Weights of a small image classifier: 97085 training examples.
Rows from block 3 of a small image classifier, named by matrix and row number. Rows with one number belong to one channel. Each number is 128 + 24 x the weight over its row's rms, rounded and kept within 0 to 255. All counts start at 0. After the name is the row's rms in percent of the matrix's.
Before each channel's rows are labels from the 100 images, of 14848, where the channel reaches its highest value: "top examples" is what is common among them. Only what is clearly more common there than usual is listed. The data: microscope photos of single blood and bone marrow cells.
# r30: branch 2 reduce pointwise conv (model.blocks.3.r3.0.weight, 80x160x1x1), inputs 0-159
# b30: branch 2 3x3 conv (model.blocks.3.b3.0.weight, 120x80x3x3, transposed, each kernel summed), outputs 0-119

top examples: cell type: eosinophil; smear: peripheral blood
r30.78 099 [134 148 162 147 134 149 119 106 116 170 112 140 113  96 146  60 173 108 133 109  80 147  97 177 131  97 127 146 133 132  83 132 120 101 141 106 146 134 166 120 162 109 141 122 136 121 123 106 137 182 127 146 141 142 121 158 157 100 117 127  85 199 143 142 110  86 149 117 158 166 133 127 108 127 108 133 132 110  95 153 140  97 101 149 129 109 142 142 156 152 104 108 124 107 131  92 171 100 120 116 119 150 121 103 130 123 156  93 151 129 100 111 150 149  98 127 185 152  89 128  89 113 113 119 132 138 127 113  89 126 156 101 162 136 140 105 124 119 140 131 127 130 107 106 150 123 134 173 169 102 149 113 110 171 117 114 116 115 152  86]
b30.78 103 [128 152  96 121 124 111 113 180  82 151 112 139 109  85 139 137 156 105 123 127 130 115 129  99  90 155 132 146  95  86 135 166 163 126 108 128 110 121 122 110 108  94 125 144 116 150 130 110  99  90  93 129  96  68 184 105  93 167 142 129 110  84 113 112 121 133 134 102 107 103 146 122 135 152 124 124 108 103 135 117 117 145 134 126 102 108  99 115 154  94 150  98 135 134 117 189 170 136 149 122 117 116 103 107 144 143 168 163  79 113 123 128 161 153 107 111 153 130 110 141]

top examples: smear: peripheral blood; cell type: segmented neutrophil
r30.24 106 [142 146  93 182 159 113  86 145 165 132 134 133 103  95  89 123  79 133  93 130  93 124  98 129 121 140 114 105 106 124  89  77 148 123 135 128 104 176 172 176 143 141 155 124 121 147 116 140 123 122 122 122 104 117  93 138 113  88 141 185 155 137 116  98 157  75  97 191 147 115 142 131 170 162 135 143 136 148 162 114 169 122 128 136 172 114 122  88  86 121 137 161 155 134 142 129 133 112 147 133 139 108 136 128 157 140 143 171  87  93 137 162 132 131 127 140 140 148 113  88 137 134 127 132 149 125 111 122 135 121 110 109 118 138 101 116 104 141 130  81 121 155 148 126 148 104 131 130 131 183 126 158 128 112 112 111 107 145 160 116]
b30.24 089 [143 152 147 153 130 146 111 169 119  85 150 127  92 125 146  93 133 125 120 111 138  86 128 107 162 116 170 114  99 147 112  88 130 158 100 143 138 112 141 107 145 120  93 118 162 148  82 147  92  99 151 132 129 143 131 146 126 119 144 104  88  78 142 103 116 145 119 147 129  77 181 105 138  91 123 128  96 172 113  83 132 111 122 135 130 136 105 153 119 170 108 126 120 142 109  80 116 140 106 133 134 132 141 140  83 150 141 115 135  95 114 126 179  72 132 101 115 117 151 126]

top examples: smear: peripheral blood; cell type: lymphocyte
r30.62 098 [114 108 121  72 124 116 114 125 101 152 146 120 156  99  99 154 143 125 132 151 172  97  85  68 174 151 127  89 113 127 149 147 134 156  82 132 110 190 109 139 142 100 196  34 112 112 106 106 131 150 146 128 143 146 142  96 124 108 142 170 128 157 134 147 154 125 123 179 140 173 110  98 138  91 149 107 107 126 146 160 110  82 146 147 125 148 133 128 109 126  88  83 146 133 150 101 152 114 145 126 145 106 111 116 121 127 127 150 143 125 113 129 128 100 145 123 133 118 119 160 128 168 142 129 100 141 118 148 129 103 103 124 126  95 123 117 108 132 130 164  98 148 131 123 126 135 130 131 144 133 111 149 127 161  88 128 108 139 119 148]
b30.62 100 [154 108 111  89 113 127 150 107 122 139 121  76 131 115 153 122  87 148 120 131 139 148  83 127 165  80 132 136 113 135 160 131 148 128  81 125 119 109 123 115 118 142 101 144  82 131  85  96 121 150  86  99 137 111 173  83 118 126 171 137 172 122 117 136 121 161 133 130 115 116 178  96 119 147  79 128 171 140 101 115 106 141 111 127 141 106 162 101 155  96 143 134 119 118 139 128 148 126 146  88 114 122 124 136 106 158 121 138 141 175  70 147 115  86 124 123 160 111 133 145]

top examples: smear: peripheral blood
r30.18 104 [175  91 122 175 106 139  85 157 148  78 125 109 145 116 116 109 105 110 115 133 157  91 113 147 152 152 137 104  89 129 158 124 122  91 148 114 149 134 122 157 107 149 171 149 122 138 145 112 163 137 137 133 123 112  94  96 150 118 113  80 133 141 115 104 105 117 133 119 106 111 130 137 106 101 124 147 106  96 137 138  82 105  97 107  99 152 119 115 108 111 134  99  78 125 112 138 133 143 156 141 141 125  89 135 149 118 114 105 116  78 154 168  97 102 130 155 144 146 123 146 144 168 119 169  94 152 158 129  94 156 145 153 144 127 129 114 111 144 119 119 131  99 104 153 176 144 126 154 160 142 116 129 156  76 109 152 190  78 147 150]
b30.18 095 [142 145 167 109 111 120 133 134 100 155 157 142 137 112 150 127 152 108  93 164 111 125 102  85 108 160 129 137 110 201  70 118 156  93 124 116 118 107 142 103 143 149 100 145 135 158 129 141 117 146 136  88 143 126 126  94 128 149 114 150 134 118 100 150  76 131  85  80 131 162 152 138 126 140 126 134 140 121 101 125 128 162 122 163 116 153 125 116 125 149  61 169 139 136 168 133 129 117 109 140 136 125 186 146 135 182 123 128  98  94 113 138 107 113  91 124 136 132 129 127]

top examples: cell type: segmented neutrophil
r30.53 096 [129 152  99  98 116  64 143 142 121 146 145 151  95 139  68 132 126 137  99 115 150 110 182 181 113  98 118 182 110 134  83  98 119  85 155 120  91 124  85 126 122 101 157 116 124 143 126  87 141 130 133 117 110  96 151  93 134 136 133 111 104 126 120 148  74 135 120 135 112 118  96 106 130 137 132 109 101 147 122 131 124  93 152 155 177  97 133 161 125 122 123 134 154 138 132 117 113  93 153 110 150 113 118 128 145 129 122 125 114 127 129 101 134  97 139 134 146 131  79 164 124 139 138 106 148 141  91 168 108 111 139 128 151  95 121 127 120 144  88 153 116 159 123  96 120 144 156 201 143 166  92 141 113  87 111 146 167 111 121 140]
b30.53 115 [130 130 125 116  90 112 154 143  81 136 156 118 168 136 140 121 117 111 120  87 131 101 149  92  88 121 114 136 152 150 104 180 144  72 158 118 155  96  60 118 148 110 134 114 132 123 106 119 132 144 100 129 150  98 143 133 170 126 119 179  91 143 129 138 142 143 111  67 156 133  91 135 122 115  97 152  86 151 133 147 107 103 114 128 114 127 117 147 136 151 107 137 161 104 129 144 141 114  87 150 126 110 138 132 122 100 112 121  84  85 144 135 172 147 110 127 153 116 124 166]

top examples: cell type: eosinophil
r30.14 096 [110 150 111 122 136 143 113 119 151 134 106 129  88 201 131 101 179 137 156  87 169 146 139 109 134 134 112 107 112 142 161 109 120 109 132 108  97 155 110 155 150 120 141  95 140 133  94 139 119 160 161  87 108 109  98 112  96 123 103 116 135 158 140  99 156 121 131 159 121 150 101 143 130 116 149  98 125 122  96 156 148 151 128 143 156 139 105 116 103  95 103  90 113 116 125 118  99 142 173 161 122 122 121 142 105 139  97 113 140 143 120 142 163 116 151 161 149 112 140 123 124 105 122 107 118 120 113 137 150 123 160 145  63 173 111  96  98 149 130 189 114 108  55 149 142 119 175 134 102 123 103 130 111 172 117 108 105 116 106 105]
b30.14 105 [111 132 111 146 133 177 113 167 138 126 121 128 127 112 147 132 155 170 130 124 146  97 147 158 177 126 118 137 173 145 149 110  76  89 118 109 144 158 113 159 171 101 160 101 130 114 107 120  90 126 164 107 145 167 116 115 118 138 124 105 150 176  94 156 155 139 150  78 102 119 128 107 108 109 139 111 113 112 136 142 163 124 159 136 135 154  96 139 125 130 127 108 172 118  80 122 104 118 104 138 116 149 104 125 170 162 133  94 149 166 171 141 110 114 151 164 142 144 150 127]

top examples: cell type: segmented neutrophil; smear: peripheral blood
r30.4 096 [125 122 118 149 123 151 145 184 173 181 135 134 134 137 139  74 183 109 147 144 141 112  88 116 138 131 124 178 149 155 128 105 125 156 154 126 133 108 109 123 121 140 159 151 139 140 115 158 126 132 137 102 130 133 122 139 113 115 116 143 116 126 101 122  84 135 150 115 155 111 127 144 131 118 111 178 145 135 110 134 148 108 132  97 188 124 186 122 121 126 123 126 172 153 168 120 146  93 121 136 140 108 124 116 138  98 109 136 141 151 154 163 111  97 109 161  90 163 118 113 112 121 159 149 130 158 160 119 148 107 127 155 165 137 132 143  73 100 152  93  97 118 121 119  92  99 113 115 119 148  99 129  67 144  79  94  78 147 144 118]
b30.4 111 [120  87 121  84 137 148 118 113 156 144 116 130 133 173 174 126 144 123 113 114 127 101 126 135 100 118 129  92 166  93 125 102 142 126 118 166 125 123 110  96 145 162  94 125 152 114 143 137 115 173 108 127 100 212 117 156 130 134 147 136 109  87 139 122 118 135 177 128 114 124 159 106 179 146 108 117 161 101 117 151 110 134 126 128  76 100 144 124 137 122 123  84 129 129 127 166 117 100 153  88 181 141 148 158 144 128 118 139 144 135 131 163 117 139 143 102 143 144  82 150]