Weights of a small image classifier.
Model: 3.78M parameters, 32-pixel images, arch inception, norm batchnorm, activation silu.
Training: soap at rate 0.0025, batches of 512, held-out accuracy 87%.
Data: trained on microscope photos of single blood and bone marrow cells, 48.5 epochs.
Rows from block 3, named by matrix and row number. Each number is 500 + 50 x the weight over its row's rms, rounded and kept within 0 to 999. All counts start at 0. Numbers have three digits each. After the name is the row's rms in percent of the matrix's.
# bp10: pool branch pointwise conv (model.blocks.3.bp.1.0.weight, 40x160x1x1), inputs 80-119
bp10.0 106:589422417498479506506416545460482511553485474488583624490566475464576522518509544501542452479555527519545527478538433455
bp10.1 102:414605428466518509454382514459514506366429481464428500502543543581470458553505485454513494476455491415542403482523540446
bp10.2 105:391513502489463603459506551526540481514537472571561498530533476523463503520501576500486658518532571529545543528464614484
bp10.3 101:506524481500513534499446383592465407437520520530476581512558490450518453538561496433513509487393486560450460587485559483
bp10.4 093:470472503519524450434516444471494516442425541379496491550578494379463530404495507495538506510540527457415432529454541504
bp10.5 112:445456468527435505529507584552545556510453501589444520493561449592525474557367441624539545534442529411488610529494424495
bp10.6 101:521544425520463458476460446505564539526442464629504509468471504499558431534583444491522490462524421552436525546594417494
bp10.7 103:436452555509430497446515553468442442416519500567558460476575497612518477472481450522487486493585446447540483457489511418
bp10.8 098:516534509451462600467484505538480517532444396413559497499533528513423487580523572577513346472444510507503438456489509481
bp10.9 088:434538567531467472421434502509555514490496394563392568475550498451472457560511470477532566492482404547524476561543548544
bp10.10 097:507445519587499521574560483516615513480522595480519447517433492473447478584454522547540562453506421415513481477441503465
bp10.11 098:552557450449528480498340544459491453542472496455493458528529497396459483471501596490458560547505520504497487475545476490
bp10.12 095:575493416547560509447462470488436514445477478482563424463492421484493535454538494514513505510470456547608485458493499424
bp10.13 101:608536518528576535559414448512508453564567512482467516531482480490465437405458509407562621597502524472463503395529491479
bp10.14 099:495552532452453529517498560498553519511440539355455610578420512470444503571527500501462557478491529454507468475539442477
bp10.15 090:495525487526513458549507481505442516439438447512499510475479513532538620539579570439481580476508521533509529522514546464
bp10.16 104:580485487552527495521447447522426457529499516556492520569526536527450396511520438478502574508542472417501550458559496412
bp10.17 106:555573531500406393578508567574508542489496569430393504590474458561484470484492480438554482471536501514516519558475473561
bp10.18 096:506442520513506475474465570506425552493535591510548612483626550520522425521469469613542509558552460433528502503502538485
bp10.19 103:479439498499501477494460603502432582484501528581469430498565495561428526551484454464467558487494516412550519515476485434
bp10.20 104:519451499566469500552474417556530558511516516577406569515570465483478453563541582569534528516586526584590444545525397489
bp10.21 108:473516520468509553612536509505442520516549572400502340534501443462450465467552517486561411546447542517456530528538479528
bp10.22 106:579495588443484577519464487529506666560495459517513472563508523560484626522508532476461450548559493473414513507438494546
bp10.23 099:528557338507441583477536533530446500507473508486449455478478538490532466476480564404598516490463493400383513432506532501
bp10.24 090:514552491400526474524475445491463445540542519481493515460581618452574440504490463511504430475499497486477497430508558439
bp10.25 089:496446578520449564522506445484414476400493463580570404431521426495560546533437622489489446584422511557492524456501479488
bp10.26 103:508493552524476541614581455521486429505476570539489405495501489433642495484541435496469466500521518480491558543483529555
bp10.27 099:462448479485440508501489499414465488501405579401441534471503490394563455502506489549463400508478476477529548532493496553
bp10.28 095:527576603501600532421494469490551523407483410518449469529518511525544473435474516439454525515510583494420505542516420470
bp10.29 104:479540573583438512467425541504489459389594416465542474485557506561515512444473422546485465538470554514451432529515527466
bp10.30 114:552431516543485473428475523473447493491526547448469481524524525521492469377540502427485490513501498436543513492544529468
bp10.31 098:529430499528486367420494530495592484603474470525530544486555391612452491499552500541464442561442484580450469484562604506
bp10.32 112:506470427503510542553478455508422472558596522559642487626535511511556416581481542525382520530545503510581551542491513493
bp10.33 090:463549459464533513583514515532538523533400409578546414521531513510384503551495537433508498479480540502514452501497456509
bp10.34 100:583477499501521471422529456384516482521565531474661432579493538536481465577560495433512514361523571554489399581587419481
bp10.35 094:582485537523523489495498526542533509509580515514399424481515457371485502521605465588555413419473528533436441552542433441
bp10.36 106:545477508501542440504537415504499463553478550449428441536477494463618505490480483437550488467556457533566555497585520541
bp10.37 101:486370526481561544453470418612498492497435529520582441582592464480491490538602599542559437582480590497521460536532464569
bp10.38 086:544486436524493536468525507588513481479463428502531515517395578576518466648503422462491508628521528562460490482429497478
bp10.39 096:461524538544518505524397558586456467489466532636504566499484514493514564436432442542447484517472419398516471437587424574