From a checkpoint of a small image classifier.
Model: 3.78M parameters, arch inception, norm batchnorm, activation silu.
Data: trained on microscope photos of single blood and bone marrow cells, 97085 training examples, 48.5 epochs.
Rows from block 6 of a small image classifier, named by matrix and row number. Rows with one number belong to one channel. Each number is 500 + 50 x the weight over its row's rms, rounded and kept within 0 to 999. All counts start at 0. Numbers have three digits each. After the name is the row's rms in percent of the matrix's.
After each channel's rows are labels from the 100 images, of 14848, where the channel reaches its highest value: "top examples" is what is common among them. Only what is clearly more common there than usual is listed. The data: microscope photos of single blood and bone marrow cells.
# r30: branch 2 reduce pointwise conv (model.blocks.6.r3.0.weight, 160x320x1x1), inputs 107-213
# b30: branch 2 3x3 conv (model.blocks.6.b3.0.weight, 240x160x3x3, transposed, each kernel summed), outputs 120-239

r30.116 100:420503569460556468367516509581549485454456471447498524463444536497482397545610561555488446499456550451554423541424564512565490484424479437571583646478547468554456507496613529559538513492536407469512526459519432503546518519495464459439391581512463484479503499486507578558497575520411496484497552493469433481444544553574463
b30.116 097:564521528587513438533506547457434453492580493459456533526506618440429469520534599506463499514496397524447460453670498622450506489499514560595506542501490567520585511547493486496453489508493446430512566451558495420515554507473542558520557508534529424480492467488465483563569474491484493522443428560494484499533480527517583483499490532528554529464510453558497545
top examples: cell type: segmented neutrophil

r30.36 098:426525578554528433496443505474431551579396507474549523560526498391497488438410469465589452534464532573460492463487500436516521480504424568547494533505460491362509536527599554504569447521452511597453434409556481531446567527368458558567467386507509475597424457472450558486533501546542497565524520444515509574532571527536487
b30.36 102:492501507430481471512477529479462538457599540466450499451493528482530457524556420548586617455526528508501500425504465475496474455489516477451444448528540475618582560544448692580524489522553496470580619398497535543461441512511481527530508443485487565539457543534514521489512598474507463470549507468438592537518482615478591500511488429580530498515507481477470487
top examples: cell type: segmented neutrophil

r30.15 105:515507502500482504537448499489481475481496493430451435476461534407511528519430457524535503449541518525555540465573518466531485486609454421475478492510511476505502493586424604442503404440501474502494450495534520449481523424488487621566475543491483550507465505519486572524570564429519492391465457556538490532518518497421503
b30.15 102:528556595499483512497421433444428457486408525480525505518501354548598542462441504561485525476478427460512464495488525500544584559475478449408520456553494584490570468496487530538467515489540568585594524498430447429499553492525552401505546514533518463456513459606518508482613509482576489448557538495491490528433465513553415578515475456490515448509503446497477503
top examples: cell type: segmented neutrophil

r30.4 102:563443535474453435517406576430501421509544513443449514541480594587482514610476411455550524540463481442444505444445550560540508517491577431463587428487564507542561481494459502520426492433467558554493520547533504543493447481432564487494479585556438489414539457456519472479501532546651466435523523521466496524509529586528474
b30.4 089:495543476515412383477469465560512531475531486451444519597520492533440529449469538520453523540523474560476552545567423457525575465451468507434437466414527450493499520420482538473458503538589487524495459554415509525501435441509506485569566372546566502474408513522477413567490462446439475500444526441483425470423513493600487456529518449558460497487522547523587497
top examples: cell type: erythroblast; cell type: plasma cell

r30.106 095:460484511546433419444539488541454420489548466575479485516626407442449570480466498423505536626503412570427636574521534434505441580485364533540516553545448541580585472604491547437496579428475511487504556479561500478546545478507519499438467525555626552559451609517535570374451513487432465456499426521513533497571477579483457
b30.106 101:474433453455595506420468521438550448529411464453491449550553539479479525451435503478470520534560501495505578533442485436520438530521452550481496420602542398430450473577447503510563460575614505426585494491554465481481585528539504588537451499529468514500467474522537519463438419553364393501490560534451471523472483461569521517422521534519562598500565478490585542
top examples: cell type: artefact

r30.69 100:521432527541593489501492485613479547493450501500483456473518530478492487538560554613381534388435492544551478449501540450472529569526567554531459536475485480524567505486507424538573483533405511520528578526543555496372570480551460443553495453514427502605521411390498419500549557522537519507506464472471496548553539523462519
b30.69 099:614488466481437489485600465512364481486475428506416534459570445503467537470432524516409466564477515562450457471477473426477512551524579401588498488525566488487479568484486615527411541425452568492464490538370507541518538541441502519485407451493461516460516552426405490483478341516480521484456443518388516535488549507485407551480472510544579497471538454412476552
top examples: cell type: segmented neutrophil

r30.57 100:433530407512423577426415532598509532504486573509487579621449489506526470477516530535553459551483434461528526498612533551554465495546418445532558513476413509502604514508487490572580488522529591450455473548440544504560501533498473479580424565437440494437543419508542480595456505436498490526484505511454555469535503489538412
b30.57 096:450530454515660384502496466636530493502390449536454506504507434582543398458452463399484427584452527495468561473517495561552382465443414485524463486486511455509454535492486453469503535507487528502424429617453539473609490531527506570483479448552538519474524602551428536563460484459447471547426429518528489483456500519544481544458483425504475530540551535450481552
top examples: cell type: segmented neutrophil

r30.157 103:611480550441548517449454458468480599578485503559496496484510413496424536459542607639418539488526512489570382540593573534496540536390450508480514563558510514471467549509450559452541482418450489436541578478585471502527574574464470568524512509595427383459555520462516491493441400618563488530540541440496435579486423491521539
b30.157 096:538552474553462517516463550463576502400525510385455514539481537387459526476475517455441517471481518573470444494496491449409478470548517379456488487552583530499500480469451494571492492479558469448560470442481568414483427451539549455454487421576474437498504549570388573462475482455451596488468580510554466579491495518527542470463487466556465456554544514508470532
top examples: cell type: segmented neutrophil

r30.158 098:478382424463564486466447456563580393464499593432486579449536526445506507459529535640400485464461557456509398524417498412508385525427447505466481486528476497451582487488507449535533493476569587489515475497352476497538491464517525549437530483472547447494467433431498540392482544425511583507483464541505573444536552464511462
b30.158 103:433452453486458452566525416433563505483577428445467479489512508467567437531533481520487590479549532513417486609576476413491622450476471514372510520425485587433524510486484535534522508598509479465465494503450478483557538471562503510467516523590528473434469461419523452572515474527479435536547564519466489411508500496411562479572533541486406471513474399528578516
top examples: cell type: erythroblast

r30.95 097:446567581514482589460550507454402402512512508498469448491522403536570602452510539492473442466463484521449464463430514501553454525491522593520409523539521524488524535499550464500586408490493484487446486504378427410392541486493543413513450539575451494419469464560544503484382510411466518457451413542479495517474389469542461
b30.95 101:416425499587445413391507567431596516493504466572464498473468546445519396448508510554481506527496576473454484470526517459512471454461461439429509486428475485531475433550510470503532557406444644491492433450506431437530465541458463469510483459464528530521513413530563489458480594501554600589464425498445409454425437594440457494529479586555519479464436526493461459
top examples: cell type: segmented neutrophil

r30.62 099:553421559383431531372486572509460447403567535508497558417435523500485465465620546470486513522517566439464608496504541434528464423518446474513434533594480493485480543436424449570500502511456490519487491574483519521474464405397483428480534542500535519503575536467512412489512560364548544553563515531507439474525484450508450
b30.62 097:522473474500497501523494379525444490453480453528511498471431455475521455496482497479461498522461517431488586481460517493459522434528551608443518550563518417488597535419521489520461450526466466483629516444520493452475370536444523545511399488440476490511522487495459483512400440472478487475523565493474474540471531458486439554450484501439534478536618592454565581
top examples: cell type: erythroblast