From a checkpoint of a small image classifier: 32-pixel images.
Rows from block 6 of a small image classifier, named by matrix and row number. Each number is 500 + 50 x the weight over its row's rms, rounded and kept within 0 to 999. All counts start at 0. Numbers have three digits each.
After each channel's rows are labels from the 100 images, of 14848, where the channel reaches its highest value: "strongest on" is what is common among them. Only what is clearly more common there than usual is listed. The data: microscope photos of single blood and bone marrow cells.
# r30: branch 2 reduce pointwise conv (model.blocks.6.r3.0.weight, 160x320x1x1), inputs 214-319

r30.136:612466471545478500431516539459644503481567496542462518486550531445526454556442476538458483508614547511511539426531440471582463480402463459382499423487466486572516584515447518465545490479546469509472514485510543479512411511530504583423446486476429491555465433489455524502588572508464499441412445511491471513506500501478
strongest on: cell type: erythroblast

r30.115:461535518500464527480442521511519471504446506612500516517546446498512457558454573596530542501480560558529504469521504558458471545598539495401428454514542432502593512441457547531428545558474493490566514549418521503487497580455439526514490391490539492515518445435505524476475527447460465457479459501465458495445487448432
strongest on: cell type: plasma cell

r30.113:499522507448438516519470516450436469537463438492489456493459496508531549519528468518485521526527481507485383462515659439343470580546481354522590483501487487577490486506437566616542487529428452442442543503480526503545476529515540522451513534615434448518419539493420474567453415436526460503499535493560552495507452490507
strongest on: cell type: promyelocyte

r30.69:441535517550499519472473469507495535575419433537494578481563461554467534418501477546497646482545563497463506382501565462456446508578430476506505452617516488435534508473376453501531436513477424506510542542572501446506521552457488490644494426545487602461516475507525545534489567505517556456515521471479526541485527470430
strongest on: cell type: segmented neutrophil

r30.106:539445464541389535499584440461466580531517536457466530539515495498498503439526518521518465518424530479520522496486448491547495440469480479484564479502471517422482389484467533425519472488428505486561475484591530473525543515518535471451470508494454476520476538497441501501477518460446451403489512600423529577484509543444
strongest on: cell type: artefact

r30.99:515504501493487461464486434482374535463516493496526482541519471595531484488445515514441471486565458569571448474435485497570612551464459505475551550482570490509535545490559522507484574446538632507485452525612495525459514506435535436493479454481444514465500578416450540532475476509443494411461487597510450442447523512434
strongest on: cell type: lymphocyte

r30.88:460536480562464543447468548485424486586453471521513508546614508628531498497527438433505593475529498546529464380565524471510418488474574558576489475538545504508469466482435618488538541363539451484453518560519564471490537474489473491429511478535534430450487512512450476538550570508547539482443527395455506588514498516412
strongest on: cell type: segmented neutrophil

r30.78:565500578445545465468517585519530403485491471443498523481515482500497504552449465480436482453544473456435472465465465522610555501483522467506433574486582432446491478424515474517484473497460532504551490513521518435535596525485498489464486573391536466578451427539469540514473546539508514587531465525572564529423440436447
strongest on: cell type: eosinophil; cell type: promyelocyte

r30.30:487489447541394442465511482441559551425401502499556480497463444452471518461519540546599550501479478540420556566435560581513554492478564530515542536513548432426484508530482493425504473613493412545497475519478534518466564557521537539476500509458423487498509489519456603474459518484414527588524543419444414516437463478525
strongest on: cell type: segmented neutrophil

r30.81:501566500449519542468521562388465504484451496527568516537485515500380470394471483437529460466550576528502617469506502512467537525440561572433487498473626472456539465478450502455576463500549539475584543541558523586562558415479544498497548500533529453425495522518501471451499454487560485442487534526512388468504493559566
strongest on: cell type: eosinophil

r30.8:489482537624434601473463573545456462533402528487531518534491512525510449457499487546551480536506591554466523482438507529494530478538457469509492496471574455471463394448487536534461410487433509484455479532517467482467488399585592535639557517550510565505551389522452535543502470510461503464510478525445503483428513452544
strongest on: cell type: segmented neutrophil

r30.150:473476490525454540553556538484459482521488553574470561471472448441491558539531593584483603574458531516457458450480505441494597521430472469565473453544518538454502506582409583443450493498508515559609424474426465446522452428466505520494497517524405475521527456520489507455415517557484520519434455410467488514470460502540
strongest on: cell type: proerythroblast

r30.141:459507564548476568606586513539434482535460526528530560517564483459481547556528567443470548555482514503408507499521462473493434474526376450556508539528563455604454443526484510496427490504583462451413535463545420509532457461574436432465464411497583517637514433443474443531475463521518552508485493496501479468532445499571
strongest on: cell type: plasma cell

r30.159:534426503528504491456533501517514492496542518506472500490580462521527447406487471461445521501531456418578529441471476520503561540509423609479511542523455506476604450463558525407569490508537520552435549543468467459501468468540517509532488544420526484451555470520506465481519544466502478496455434502449450499547558479523
strongest on: cell type: segmented neutrophil

r30.77:436492498541547573457547483509501426524520481487394583430492478439475493548505471569555565389502530522574442560569457413438437576496469471460556494525406486478433407532516547624507512496503531456505508426523512480441471521506434444494536525514508472414487488513539441577493506521485448506430490460598497542472594450559
strongest on: cell type: segmented neutrophil

r30.149:421378461463466462485473467541438515477513495530560466430500488501440522476506453524569439557520492462499427526433492541569536538428450534521522552497476515454513502505492510464488508586524516469436509542522436564525606486512596517453511518486501481458489577468511544435456516484574466461560460495532569423575498506469
strongest on: cell type: plasma cell

r30.67:473552586506461577437402613519451448464493484512539517499473527519557555558560502537493444562483519520516500580520462466448517507498489436530450506415430517532475533474435558446478446478480473561499515511509539537504497487574491494497532540503508470536489507508522515475492542487460483468505632581588493471524509463498
strongest on: cell type: eosinophil

r30.140:432445476487440536478469465622528579521466483526545513523523466496598492461517471533558634497560501490486483481515528486563463527515551462380480541454455472524496543573510513471563426443430547438509565619520430552504478537407492593481435563516507571418433516469495463560554510474568446445473446525469513507460488466508
strongest on: cell type: segmented neutrophil

r30.34:456457517401647528433442464527383514529457485496578537535481549458473437518506490547478497501528501419579483454458458445539499510500438394457477477529483461415468470450640444554530496536553473554520455485459495489524468451464526537509498515481528543520570451515525454491454430477502511504503531418494468516482519527489
strongest on: cell type: proerythroblast

r30.108:524470558530518486479433592485505535562528545464475550505543479457508564474503514561455494453390475573529511467519587562435517545511445588472383471520549539454547575508536519468539556492444445500557471509448559532534465507443524468536517485476470460483478483496530563453527500534461476482450484481497513470489502356495
strongest on: cell type: eosinophil

r30.84:556516520560640464475510492497472438493560483463455584410556509526503547502460462529486460501434446591442501489500461431510482445517562503481481492489445481440483555514529420437525430481431544422604571466501500438527513554513400543611419461543565405528458489522414435591478401532498433492509497516480405509441408496562
strongest on: cell type: lymphocyte

r30.29:448493599515473536494568447514475498600512553531518477557461517402469393513372500483452516437513475510493491502576499434505525466470476459522466547460497510439526487420520525481479450485495449549531445521506513563463464436482486472435476441476418479412507481479533521498467435531494497387553472474497526472500487519428
strongest on: cell type: blast

r30.68:571510506554580493550492497473490459436561427468491555476490510520470536497468416504479490416370515504485468470582600516456517476527437570425470589501501509443497580494467487524515447585545527480522484479484554440485523549467531472616529588475492528492474450493559520517457445537443463514461492469533384496487555433494
strongest on: cell type: segmented neutrophil

r30.38:506507545414510494538440516476436452579535504492564463502456441536553596531513427418501516501461493495470506439534522474414528458539447447492478512507468557559497486546509476426574486480477454538513467524443519516449458495482437476510529416503465567540509518510465550537468461525518522465553483474555440438479519531436
strongest on: cell type: eosinophil

r30.59:487484502484512500430472481471457488476483446454412535489528439498482567485528382525425389498500514483454510416498491416493454447505466464471583523490529439579519494529458483553541564556465473461612527473493491473516410517504495542499602509577425432475446562574459515454538493503607503478544422525443509459541534550477
strongest on: cell type: segmented neutrophil

r30.98:472534544535518586557429567518516525493461507451521592389447599603521492424451402469604511499456493470403489448449586526587506468590494480537565452509508475409501526537506417398511465559430461590424495536410539481514511492555434529553504462481455519408400452521434534525480504395531536524529481514538494457553512583509
strongest on: cell type: lymphocyte

r30.43:517495566428499490531417540424512545461568454453460536573476484430528413503516431505452529442529508459519410516464444485510455579516558473480540450503441501542472389558485524521480450486543502571556495429454572513437494435440662513543540488466399483457560496551429486472472467511504432484553425491544492429520553536502
strongest on: cell type: eosinophil

r30.22:590471486434466566625477499549489547475526493515530494570474425477490516521489506529431441572497542391571427586485518542454577519506488564407505536441494468466413529544499460600560486512514510410462441559525517484487475576523528569466440473590442403501449537503452519438579488547553510512538452404485515538477455489532
strongest on: cell type: segmented neutrophil

r30.39:560473456448491502489446513502521452487462425490529534407543488428493476431495539350580523442425498511448482512482422504542450546501453349567455527451471535475479497480440530572572514423444450421462504471468535509596505493510578505512559486520598579522550515538503447559463449517495521479520511482482371526422484422499
strongest on: cell type: segmented neutrophil

r30.7:417432409557476471542453548500504452471488460532510552481482575426429596406542459541440460486567482460472518498413430444504535484535532484437417546518462540523463535495566478539429524485444505419570545458485458516419584441520496475545530492359481458478437545493483484513479553516564461515446391522508494510425444540527
strongest on: cell type: band neutrophil

r30.45:478438470519488483554506445515470449573508556550494581481573533544543465473442481514572445453501612508517507494485496445504569436499549517555519500594486411444488539487514412523500506587529530529468579465491531525486420500508550482418474473411507514553477512609453547459385535538531434567584537333520548516476534497531
strongest on: cell type: lymphocyte

r30.107:471526447464471494452565525477473495510485532550506491603575490456460492495380539460415527519434467488512489475478520515600561477534498473474436494494576548435601508441510570420455458445519529530484518489512491492552546539492475482544475506467502530573430430526444500469549399513482500548487463423524571446513478499387
strongest on: cell type: eosinophil

r30.3:492531595430500481525481564593483495489594474522520535560443603500525516434603521498463451444568507452504498498492495477483497495513475488515409535498586476440510529491500485472446544573525475531388594630373488603494571524513553590490486543459500430572550595425508409476441516540456450437461517479484458488428427632548
strongest on: cell type: erythroblast; cell type: plasma cell

r30.147:555476499581551467451525536473506561455500532499383501517442487552421520621522484474518537440497491440491514526510465498628471523477532551521422512492534518502536512508461544433491522512546552535526378468520493440482495471476516554513492531603534496466443580480557512494490474503411496530615499441466473591410515470473
strongest on: cell type: lymphocyte